A small image VAE, trained from scratch.
Model: 3.28M parameters, 48-pixel images, encoder arch fnet, encoder norm rmsnorm, encoder activation relu, encoder patch size [4, 4], decoder norm batchnorm, decoder activation silu, decoder widths [64, 128, 128].
Training: adamw at rate 0.0025, batches of 256.
Data: trained on stained colorectal tissue patches (NCT-CRC-HE-100K), 58.3 epochs.
Rows from block 4 of the encoder of a small image VAE, named by matrix and row number. Rows with one number belong to one neuron. Each number is 500 + 50 x the weight over its row's rms, rounded and kept within 0 to 999. All counts start at 0. Numbers have three digits each. After the name is the row's rms in percent of the matrix's.
After each neuron's rows are labels from the 100 images, of 14848, where the neuron reaches its highest value: "strongest on" is what is common among them. Only what is clearly more common there than usual is listed. The data: stained colorectal tissue patches (NCT-CRC-HE-100K). In brackets: how many of the 100.
# fc1: MLP up (encoder.blocks.4.mlp.fc1.weight, 512x128), inputs 64-127
# fc2: MLP down (encoder.blocks.4.mlp.fc2.weight, 128x512, transposed), outputs 64-127

fc1.197 069:600499467411452485511525566494540542489500517447572463490488468459538546443531593425428512545428480476467430532522473508454539401545521428456461457529433517502447490540498517477463508566469484
fc2.197 076:463535493560588547474497448571449597516444472466485463504526474516474473528446536527466468441508483397463434432486493448555533613454561514630495490562442548477525443410542490375505505487541417
strongest on: tissue: smooth muscle (80)

fc1.271 155:474550445478521546455528480533512559516440433529527590463446562507513497465453470514539472489484485442542464476534496450511593572502471397583502580588511556483568507433552456540491498518533379
fc2.271 207:401523518471550557441479606414471459573480481533520576583542566500447529516522495401583499369546482475558460568475576459454435504546516475511492460587517495496523511508491565436467476573570485
strongest on: tissue: mucus (67)

fc1.412 056:568541425453494476516565481385564411498559513558429489568545536502430543537559558482511451498480443542522523467449556448444473496608461508433512500489552413527423542520456503514563508525503546
fc2.412 053:437484432571524500475520512619438616571519382502602446518540476533552533465533463465402464418512567475414465523611531576543480549410447432538467538493475501472537546531487566534511549512532482
strongest on: tissue: debris (41); tissue: lymphocytes (33)

fc1.65 110:431436450431485429527556525563522561537606512540577548496490552466555485436524505461465522430493558476498441545470485432483546468507344484477479532556595506481519541533560492573478515520572394
fc2.65 067:526475417422483533486532546465500538545549510541579508473498520409485490449516481478548507425431453425474306483374532391430521501535459451526524470547603499415526512501610522489544425550521426
strongest on: tissue: tumour epithelium (43)

fc1.286 071:497511502430508431471523507553461581472484515465505535513561491458563493447490567543526474397526477515382494552471446510451480496547381452414464549558464471462600546504466512595504460516515403
fc2.286 065:468530539454459526457551536559493522440421413522421507450566502449578546531541483523502517449465508459560439480493522513502505471512500544506484523460460522454511479508597538467601453500477524
strongest on: tissue: tumour epithelium (52)

fc1.240 065:505508461493526554522537515451463536489518550604425577601557515571445468479562530508432525406542478542482519472457524512536510489512503597456495469567524435518451443473507512545542521476418467
fc2.240 085:458482522508498556523553526538494394454433431479429404448538490534518525518551525508566476550480485479541567538484521535538517492446557450492518522489540540452489590565587515373521484523561496
strongest on: tissue: smooth muscle (40); tissue: mucus (39)

fc1.163 060:426425484446560425449562483482444525565620511525530491491433559509542452532458546480474517457541486481486457506479446427471474443515478465500454552533560454457455561588503508525437453464472454
fc2.163 041:391500499514511471577414496509443572499483524580480478562536550542502542426503470567532400500489498526483410562512449508472561584503458394544534495544549541473459554430576510405442477511538470
strongest on: tissue: smooth muscle (67); tissue: debris (33)

fc1.421 051:503512487505469430470558591489447493502567421518602511520466592438547455530524501566519513410517508466443442510495524424523561462427481434434517526532496573464419554553466472471468484572423558
fc2.421 047:432595549585457508491505392600472598463424466543456532520482535492527424551497503517473537447535517430518431432482549515533591565511483492558557497482569486452565495485535558384480478539474509
strongest on: tissue: smooth muscle (80)

fc1.377 212:533543466379496380526523511578494456565552523465627507480498561445494477474493486494531451462480484496474474507458511478380510453504399441514466546505512422374478453578407482571481455513510463
fc2.377 227:418477552473471526557555448515545453505497448541488500464496454426521538461558428530546475562484478560505523432402554535447523487465540454500574520431582479495499481548625450449524495429533425
strongest on: tissue: adipose tissue (28)

fc1.17 122:505446479433479452467524569487499500567543520487583530500488553457528510507485567509539472442509579484451443602513430461485441481587454407456498518533542493429512485592422479575401490515519460
fc2.17 103:445485519510491541518553482441458519460368499503409455475471479490492546491487501496556476523531474575481522561491428570593501547534526472502600456488664578439549566454577552385515465471547368
strongest on: tissue: smooth muscle (72)

fc1.139 054:408475450418552536423431471449454606485508568500468548551532489532501526506441509456487458462589564497476517586506526475459437494432581569490441475574518484448400412508489473557442452478513575
fc2.139 045:456510484523432521544486447559516510420514508486540522394521506505530524522545472532429518464480526449540517559400429474485553453443624430458549497542433467523450525561610530400540520542551512
strongest on: tissue: mucus (44); tissue: adipose tissue (36)

fc1.434 270:527344469450520599450459505471541559479521517479421587497519524490524477532508542522440597448516500468486466558494479493494547518507528475388499565515472560568455442384549491538500529484454564
fc2.434 274:472538605532476449548417434487444466554500492551434469575638448524491449570412518479429481486564560492505532488583546540511516504445532533500512427520483463513514520486376572480478530546455518
strongest on: tissue: normal colon mucosa (38)

fc1.438 071:532494503433445490553541494524554542530580534489494494452507563502517438522506538555482540454468490477420426483473584441353497415584451489529546575479528468552428470476492426509530499536558511
fc2.438 065:391523503495488524450454472548434537625457426563444521634579539469432546527463474437460453539557523466464456452532616493544504588475510476520502455563462488491527430432429511483453518523480457
strongest on: tissue: smooth muscle (46); tissue: debris (36)

fc1.334 063:561478452451498423543568527589437529534585561543551500458571534459531554491566549448564542484495543458411416501463469430465530467497548493545425564561448567442438440581459492568426494454569538
fc2.334 046:451500583535543553511490516424467516566514507581429496594514496516482434490423474488421434527549513515523550538520459522496473509495592500532474542552473556483525541387523526404538489586547400
strongest on: tissue: smooth muscle (62); tissue: debris (38)

fc1.123 312:463528451409465424583509499515365506596535535465552509499410546421469475469496521476492446483567516503468467618463469476429452539506440495470455445542515469366539406481426489562438440477499520
fc2.123 292:430514505490449472713539454508384497516535488452482455457444471482507502474523494492452458512474494505412499615443467577452513548504547477494533429501533488417534436466537480486500390391529472
strongest on: tissue: adipose tissue (58)

fc1.168 057:463443418429609498502420521472484536589503554473461568635493526489500485505455446370547478409509580415505493501472534455523448578467574470466498466531505469485449470501469459581486473518504524
fc2.168 044:505417441466425482552565505409530517487505435518538427340462570467521589445473518559466558439495536474464451536469487521482548472516526469430573495460505547511522588494557515379489446524467476
strongest on: tissue: adipose tissue (63)

fc1.170 095:463487448434565498455475427450518518489501528525627553463487516538514534573502541582487507480517564488448481545589460450467494557586600351527523543537415549501439490533487469509513505473519486
fc2.170 080:490454448515502499440513434449462517508491494554690433423547476479541551533507488543502461454546504465471461527500444500528474462487622405487552501520482484504525492579490557538499537506526451
strongest on: tissue: lymphocytes (78)

fc1.289 061:435470406418499547481583487495443510456474508580583468459489484469542500479547548515535502420557528498458427526593371503525539571492536509538518512584534440498550560506498549582558533480479427
fc2.289 043:466486502541541506499527515446416420520396492437489525541465532544496460470554591539541456454475465494537589565455457623605391544525515457472577565466556568419504529492523500444466504505458479
strongest on: tissue: smooth muscle (42)

fc1.140 098:489580505510520548467500436386463469565475583571438538627595482496425484451442464433451533487522543529445455495511578483473494453540481570433548432542478479478506503516549528496552410530466530
fc2.140 110:463434450522505531580561561522496628504465433488448456420467560460593551508518567486501535579477464341482443542487453519517525525454520430422425526531546577487534543491535520399520489513543534
strongest on: tissue: tumour epithelium (37)

fc1.299 056:488588494459501458408584426460542571560499558557594537419508515546486534450582503529493576475498480417479473447473527450486536467546438462516427530490488563513476441560474475481510481442457404
fc2.299 043:477484435426559525421443506570546484542523434488651539595482467500546602502561461534548512513485530518539495520458530456537468485495484495581503493549411461446472511558490470493439564564532541
strongest on: tissue: tumour epithelium (54)

fc1.26 067:513446529387496426444509550559438554587483547557563524593582560488536535516516531500452474436597515479510488479456579466418464421529559413500443567589532471495407520541556499514500556484495408
fc2.26 051:439480538486518477456447502492446542430445412421478444512516553575529561465460538535531422517565553469517500525486540500462559444464562398551495549530502510491456540484491541387457545566533382
strongest on: tissue: smooth muscle (44)

fc1.152 072:448444479448491460520549432551500578559602455453553524427391577502536421484447516558509501516501538415478486525482450504473457496534413499487486496522492540411558489481453507573480501485471522
fc2.152 068:525508545468482493569401473421445416548523551557454417631580498528388529536485452408427452479516540556496388633451523474468431513491493571454445373508520467455461470482444544537495479428488520
strongest on: tissue: tumour epithelium (58)

fc1.417 071:471539483466553563580551513523442594532444494530569439666564535437488466463490452362573527471467540528488448472474600410521528605552595545471487520519494544487489418427452562458531500528486506
fc2.417 067:530435536544491480512558498449545465464546463427528534384515480587475528498545578519448538415454523499488480552487437520468529453536465455502570522492601531539498560497534437360505491557474484
strongest on: tissue: smooth muscle (36)

fc1.227 090:522531463495533502460507536562479589515485481405590535497483567545542530486561557547567503431539475465485443521499460517530460504544511419483398537562489488457591547507508475538515463492550442
fc2.227 086:534576484468516508338465592417508500550480517543532542610526505526398530479480506392499483456477502504593470560474535411470407498554517510537452510540397497448532502535530551441510476546540495
strongest on: tissue: tumour epithelium (46)

fc1.1 159:508492485507533492531486516567488607530463476549617436603563554480520532533566517416479517550535535493485458482504560490518547515444606469456426458496411560488536401473447524515489577481494568
fc2.1 215:499496506509498507504537508405560455479588528495483609416463455564442493501493523543459515279502491562559502558510458527470503457599497489545587499503503507491495531500493470476483479564497471
strongest on: tissue: tumour epithelium (45)

fc1.353 067:516494392402492500558559483565471579475565520487630576516507581513448428551530478472571472408511483445495437497422533509489459466505412398513497545525516542467465447497517521548436452478547399
fc2.353 043:495414557520534560539466441464491429475557443545558421424572475439544455442539550488527492509497499591481530532502497488539477460526552476493604504469581539502487573595461457428496446579443412
strongest on: tissue: mucus (38); tissue: tumour epithelium (37)

fc1.311 076:465509459460515479538558570596493630457564468450589510485455556426474456498489561574566560418504484433424444514536398497537435466545404441463430512582521465494529541508560517578484495515569455
fc2.311 068:526577469460552525442526488487433498559453550490465555594521501477430485528531508455549409484474534582461447560470487466523483580549478578532547453512525523417536554560523498578518421556501424
strongest on: tissue: tumour epithelium (51)

fc1.175 220:484544532519454526391504374348511422480494573553431552497499414499486462503438503547533475419506517549537505497494509498441454415547397548495591466507571437472511563516535476483524477501521446
fc2.175 290:502508457531474559510502543618414619567427440516560351492517534437572516510512508483526489643504464369390488546492520489557487557462519456440367561485523528482539503510494552470495467451516529
strongest on: tissue: tumour epithelium (39)

fc1.375 053:570512497434464542435483483466452564492581469520526479492457570509531551589488572497459568496438453476420390541564477412440421543558527516519446480515449524457556540476548551484532481497423564
fc2.375 042:517481490564430444518432542477448499454465479527500403488489473554461420482483540543452446424481535514490589541494567490563477540539498537447559483583455550418513459478398526503480471475456570
strongest on: tissue: lymphocytes (83)

fc1.394 050:453542496538455589490551469484532446573580529597567519463489567416503439493428564510554528491581470403535491489440529473496549563506568394570581577543456503550512558547554501546460445464461521
fc2.394 038:496433499529477514461533475462483466546499501412593452437448453496567579508500480545580564511508509500420406465486556432511551442528470502431527523451563423427511547526527477494436554493540518
strongest on: tissue: lymphocytes (86)

fc1.291 048:560491506407500456471565577466500530518450436551589559550523499534555427444566436483430581452435535491471380472495509468552588565537424498512487553473564544592534486467536465480504496521587486
fc2.291 048:609439490464502507412498566442542481490474411497402470442518511451506547460565497564546598472407468464598527484481476487513509447465460486428534525503572473431559537563603443463607495479427494
strongest on: tissue: tumour epithelium (45)

fc1.72 064:560388458494549456466553588465535446501479431460533472489554532475550469474440510478499532467463461558450456596523536561471497488475504471477487581524583508464519474536436533483484471547468399
fc2.72 052:476504559492475504449413524515431578526460529573423505464498467557405488458420532533579519545568491496496513557516463581590479655509516561556519506535469480516526459486545479500520508507499420
strongest on: tissue: debris (28)

fc1.362 118:540461470441586551478493591569456489496447453455512558509566524473536462520495547488507499510470473474477483543472454557503442429527461454484504603576551488539501540537533479515487532582504366
fc2.362 121:479516502511590578539468516520381498537395394427444465512481536577391503505479485457522439496560501532496594538466538574536464505532476494474562500546520465513501512450467519448477513537526436
strongest on: tissue: debris (30)

fc1.217 059:426508473470477488581563462533519587546588437579432555575411595504477440492477447502454454458457570517448445505420559483408469460589532429473528552563570433482545435461589549507533495518454468
fc2.217 052:458499472504519568523531516465462435523506384490500413433468528379594571469589465475457557463528493440450447466390591479477576460454550457477514564534628488489496482564600430399452512465520481
strongest on: tissue: mucus (54)

fc1.257 219:462547445416520376563515484548399551548523508455514500515431535462488451470467513497504411442520489501447480525504473490449479549530402496566474516526513523381535463508393471586471421503503434
fc2.257 248:527492524515443524604566446488469466462513482514437413435503441442527560466557465501474519475427491532446485480432470578485495454442542557450587474442567473444550502532611471504587454451498464
strongest on: tissue: mucus (61)

fc1.373 054:484476449531532516539468534493460483540505430577515596487571439569548414402494425462523583446449467464438475510461461433467492507544499418510470467479454437496467433534552437520577510508529431
fc2.373 045:434466588522529570492540427561478499467466396491508481459597416471576496441574442562532490518487471473519506432433600545522593517495535423456548590495532475455538505504477480384532564454460518
strongest on: tissue: smooth muscle (53)

fc1.90 090:493506431508501497540492506576480611493515379472577437593576549456555572520523476441570511509464529500444408458462569502530553450509618456509511494520369530495529465498480488506507540474492516
fc2.90 069:465576550517488467458480530457511439576511537501615585439465482518459493483448473560465470378489494538585495552538486516527495508568477500473546524520546465519531513528479492448496483608482431
strongest on: tissue: tumour epithelium (36)

fc1.201 069:497513413452587491518544466634492588523566578528501557460483492509524529434572559501466484511549508430358410479543396486459503484443418440467452544473502502480516552558454463526573484499585418
fc2.201 072:592532508472519489452489517464535451491501618540477516646591447383449505515515430409487480456460516551446437492471551480483500422493567555522510423443514536451512474535489521582493477569485513
strongest on: tissue: tumour epithelium (69)

fc1.13 065:532410536410464496464465599517497452544510525521501534515468523570472536506421588424529517467584471478601493621524453473461475484495542453420506563536571527483485557514527528474433515520456420
fc2.13 048:393504462466544414530525574477452541536436464537399454531455545489480518478524520537489506574528484513565516576530400535507506655491542443607486485514543488521495470435480527395525429472492515
strongest on: tissue: smooth muscle (61)

fc1.121 078:510481412423522544461503550604465485469567479534515546537529464477592501483527559447495612446519500481496386531558477402475485523593506529461404490557477499545527504586455571548511516489497514
fc2.121 051:500548503509631538466500526582435529471421536471492529452495436555456494514473534532457582469414505386440564472519409563614521522552554567526481505444362556545490526519504522457521532483437451
strongest on: tissue: smooth muscle (66); tissue: debris (32)

fc1.452 055:557460490462610567463420517539473563534471527525503535590528573530458460530513512512559575476476483433425433479518524524565477576542516506543510566489470501445506521457440548531451473394510511
fc2.452 054:431500480501496522517585514467461474463452421532523444361494483521583589432488510498524510461471463546551522566418486564541545417530560438447535547439533560494473575606614548436509511559541505
strongest on: tissue: adipose tissue (48); tissue: lymphocytes (27)

fc1.346 059:536566549483479610509444470396570538500567546550454517586590483546528480444500552403514469507523472430621452542487550495390452546535516473554449506440552465427546528432485575421465503517575471
fc2.346 048:536425509557488428555552536552494502577489442486491408474519426499541502548540539460398516489536472448334421509476467532599557508435445454491474585528477479526473531591474412525456462472433430
strongest on: tissue: lymphocytes (51)

fc1.330 081:450551446469548439503491502593484588527552471557585514531548494515521448531504541512444492413566554432427446500474441519488472511538515456419483520493541454434560523548530505511471449460541421
fc2.330 053:525497472505542503493631494654567545501512501466552505492507515453434577487524476487530465505439482467425423494454532521475496452458561517526489469425546548389513465564543490553552516549529472
strongest on: tissue: tumour epithelium (53)

fc1.469 066:490456505524469509457510537569497567580573516564563475498519483556459523522546489410469546478545501480421464507496490464468525530518536457416457482573533522499531435535437464494517433553421545
fc2.469 063:519458527541525463655542494478546438471529507519397504444502454509464504526517499469466533476513505562547523444544502568527496607444480531533506499482669480497532500512483512405503451499508499
strongest on: tissue: smooth muscle (82)

fc1.25 074:491548536463512475467531514372500471449515538484456598453461434492411523448450505442481498454503509508486503550534455491416457487603426512534516464564621487440447510525553549488496491576545462
fc2.25 068:540484496568489497490461577612475597524464455508608438522557527448576563490537533512506507678460499413357488455466565479549469538427499430463418518483429522455524488576493535428517514418449547
strongest on: tissue: tumour epithelium (37)

fc1.478 095:473528428459461427464521558607498523551501487453574512458491590471548503476499538565487509485537445499459454595539519502441510467496383466533487555562519509523518542530478471489460539530581432
fc2.478 070:517572561472469471394415555411500509571433506527509473665587525547437554494479465405539414482520507561550446532524606519514450462525430511501492492542435472465490455464470515443510513506498538
strongest on: tissue: tumour epithelium (55)

fc1.498 055:438495533500496570606571505515453518507552487557569571439484592416467462521523522532476514517543513498532427516535386537464462536593477464473554490513563483477499570528496491592565472538565521
fc2.498 047:571446435536439547440517524438558461514488499579456427509461526396513496424533528535564577443481449498540345425418557541513469414422449485398555499454611455482476493593541508494554500505465488
strongest on: tissue: mucus (27)

fc1.483 057:563496483483567492451533539524450418536600565528528460528520552536427566461551469457409483552429511505542489534532562436470510384582570441439508466563401426540527419604438500577482438458480567
fc2.483 045:390499489563519489437545464566472612556476510453577480433483472508494487552552533435519465404546453463585455473474441569568572479492548478544555531472379456455457454505477535418499483487528468
strongest on: tissue: smooth muscle (65); tissue: debris (34)

fc1.122 085:527535425467481434514562596563500410489526504425556510505532533479498510553570514511532486447439507446478482566467455481492453481596487458541469474568418555447583446684431456568441493493589458
fc2.122 070:492581492522535509503506499509521429500359449473462496479475476598477561477537391438475496490487504728578614506440523525535513493537542553501566519452451468487535490532529498479564531404535469
strongest on: tissue: debris (32)

fc1.150 097:503474505492494458521501514522507610482551501467582582431435556509540471424564532523548513461493432439391451545473499458452497498505422442470443537526504430442472530537486435521510399522561471
fc2.150 086:602560514471535570471414544506530469618453498562510547601601513488448520483532424379525488507533512518478395557439617461505452479496508514481465470497483442477505399524498531481516456440481532
strongest on: tissue: tumour epithelium (65)

fc1.245 076:364532437508494506447488522555511560554506531584462508564459507500477435513509490431511489463504467403555484553487461528539582592495507448584472563569476559475452508388537529460521520522584441
fc2.245 064:303563528429570593495548573488520461593542518513492598505473502521445493453500499444551496448541499513573568456525490551481471570521480465594507506576525577488488523493494513415529434525551465
strongest on: tissue: mucus (63); tissue: lymphocytes (28)

fc1.287 115:459491458508500516522478496548497600526475452481632473498543551468580551502517513427476494551466475430456457466527553466553546507461597513461427490494409572478564459465452522474494572531511528
fc2.287 112:511551531506517486500445464429476443520564528534496648464506477550423446531479515536456511264525520667553483534508464503476499446558483545489608475500487448488461458508490499517483467567467481
strongest on: tissue: tumour epithelium (42)

fc1.56 141:473472436433472438427562579532499502493465526523584523490453540430530505470566489545541485474495543503448504525452375500540421523573442488494505547576550530471550564550499457567481481539523446
fc2.56 218:527480520522507526518571508430510464441389500553429422442448479490535610471536475495536498530470479569569579501456444585575467565505502514524562440449617530443488598554566535423522467465531426
strongest on: tissue: adipose tissue (50)