{
  "encoder_arch": "fnet",
  "crop_scale_min": 1,
  "bottleneck": "kl",
  "encoder_positions": "learned",
  "loss": "l1",
  "decoder_activation": "silu",
  "decoder_widths": [64, 128, 128],
  "decoder_upsampling": "nearest_conv",
  "lr": 0.0025,
  "beta2": 0.999,
  "batch_size": 256,
  "final_lr_fraction": 0.1,
  "weight_decay": 0.1
}
Rows from block 0 of the decoder of a small image VAE, named by matrix and row number. Rows with one number belong to one channel. Each number is 500 + 50 x the weight over its row's rms, rounded and kept within 0 to 999. All counts start at 0. Numbers have three digits each. After the name is the row's rms in percent of the matrix's.
After each channel's rows are labels from the 100 images, of 14848, where the channel reaches its highest value: "top examples" is what is common among them. Only what is clearly more common there than usual is listed. The data: stained colorectal tissue patches (NCT-CRC-HE-100K).
# convs0: first 3x3 conv (decoder.mid.0.convs.0.weight, 128x128x3x3, each kernel summed), inputs 0-42
# convs1: second 3x3 conv (decoder.mid.0.convs.1.weight, 128x128x3x3, transposed, each kernel summed), outputs 0-42

convs0.96 093:495448505491523469467541499445468511494475424477471334497605470512430447457464508562485427457466387508460407498409452504565545538
convs1.96 125:603502513527453495484494476576547502467496569494475530492470425488501497492510430510478550439473492443462481441572520466412552556
top examples: tissue: smooth muscle

convs0.125 086:643460531526502509467462471485461516502543528504476538416588442476475486507483512478484528480590588495565584495497504538582552476
convs1.125 078:509584501466475538542486505418632563496520540494486520560536464523565541482546497556519508430498493476436514549464524566473509542
top examples: tissue: lymphocytes

convs0.85 091:490444441544480519416530425443469481466467473514437411596486534457404472492521520568491471482463326496410519526503496474444567471
convs1.85 094:508553515487453490455565579517490505550490528446517485486400466451530528563526491508484500517500491456671463507541504498517507487
top examples: tissue: lymphocytes

convs0.100 062:560461452509500555498475490447570468501445448519508476553442427494450507477499499531490481412518510576453418496523475484498607455
convs1.100 082:414471533425430508483438463576536528427465467531474541366520456477523540509521488485497481486460503463525614566483518440485477513
top examples: tissue: lymphocytes

convs0.48 067:425514497499499474490501623527495493540541477471559578513562458499512494470494391467466523471471581411500455473502460511506624445
convs1.48 074:571487472540555496487557457482453469518440560602503538562514511532544568538496492432496476506537465492524558480445503527492450522
top examples: tissue: lymphocytes

convs0.14 087:586517475507458531408474549512443555509471429570434485507543548517446504491467475508485458490466417544452450513475499502488544407
convs1.14 099:425454490532513556510535486481527501553447562421510516491504599430495451497530654513501479504424480480554518511515531441505512620
top examples: tissue: lymphocytes

convs0.107 112:412511431469487507487514436569427516473478497438450472479592481515542483532462417522507492439484433413488530440495501497474421436
convs1.107 161:617483480493548511511461542410401469480532474557536531545490517469450496506483536541513522530540485570549436510532507446396531404
top examples: tissue: tumour epithelium

convs0.12 153:483491427546490583566484504513484485536458555535444490484561507434491487607470569494554504763487435535477533524483587487493451423
convs1.12 102:561562541522469562548606436507513498437435526538553457486662510514522504651462488496535547611508568537505567521514551454498472457
top examples: tissue: normal colon mucosa; tissue: lymphocytes

convs0.53 110:599509549463499368471543559478511486522547523461556561509543533493491468353529526466387481499538543393491499484509367523537528519
convs1.53 088:475433478500470588549474511513551474535471523522471536477581535469461482620413466497572476590460453525443467499500563442465537459
top examples: tissue: lymphocytes

convs0.83 082:604439473506430491531477367528544431487478523453572458391526470469474497489504558510502494483560500453432552523470487517611390478
convs1.83 069:511455492487487473517413524333477518498558506438492528493477441484481524544525490533512527419418502452501520550500478484529530566
top examples: tissue: lymphocytes

convs0.113 145:434504457491562517437404478557475517490525480533525479436456553520513553508457432402490538487457477495408465477458509412525433480
convs1.113 143:493472512478504465478501534389334489478513529526574478504564485495513505503513569510487501506486489487517515510497504486459545349
top examples: tissue: smooth muscle

convs0.18 081:392559477453518506568483572528593515516543466435551584500522465478466497480484488486499500433410543510420460458538489536598601481
convs1.18 088:492482471532521488498508473497464430500504517577527523553487402516456653533485438522461396500580502537536562468437516550483503557
top examples: tissue: lymphocytes

convs0.119 111:400472459475465508560433509526459489469465475433399437497361459460423448500375411490478471460442473406488445464438528454463553493
convs1.119 142:540499521478522522483565487523564489471501481486439494405577506479504507507523488531509459517431465427485498466448537480451409573
top examples: tissue: lymphocytes

convs0.10 076:608504489454466465576503516465481516566494431515527460466361534494447521443473453508507514413533515491477457467491475490518519421
convs1.10 087:562449473486526563488493588519580474479483467463447535508553543463568513528466518435487450547437449438555524492496519487419504562
top examples: tissue: tumour epithelium; tissue: lymphocytes

convs0.101 104:541502563508489404481500475455494547447594438524541529485500507478499535363547537487484498439523528553479499573537350530504529500
convs1.101 080:490454452520509622587563421566566502523494564515612528421620537476502441608421623607572457611509426467474529534484624467529520560
top examples: tissue: lymphocytes

convs0.99 126:546454511577538615691499478503525533595458557514512509504541492477485488662508568459653520610508538511505508547517582453477499540
convs1.99 104:490492492523534613628484488465496505470508533540535567504639524457475485684453461563608467608479500494502514526528590467481517443
top examples: tissue: adipose tissue

convs0.84 133:446435432514483516455468518507444494512524497418446527474407492442456451518431455399493491517503456434394443496509515401480485460
convs1.84 134:494548520489546478467507474404353465497516539541594458494497461501495522510518533494468543495495493588427492491524492499519528308
top examples: tissue: smooth muscle

convs0.81 104:525513470510475484441452471499507522505485524522525492482518458417454454492537495503496498602496294609421453510401508448513457494
convs1.81 085:414467500520526487476541500606542533480552500508441558508457446530523577500512467491487464515577520485516575497423489378457541601
top examples: tissue: debris

convs0.109 090:525491455532450487558478480482496521508479471438501513458436499423436445466466553493476496538453433478414442525539522464375489452
convs1.109 112:328490492503480487458576493529484503497516525487539519466587453571617587472523456533471488469536450511485573454497502669661505535
top examples: tissue: lymphocytes

convs0.126 073:492467503527357510578527439567492526473442492519450514488528437497522492452516503604521494507369504494562535570515476494527444488
convs1.126 074:422530482509494500517522472445413536496550560513538520576490543429443539468507537489514465491379521521370474525498490476423490496
top examples: tissue: lymphocytes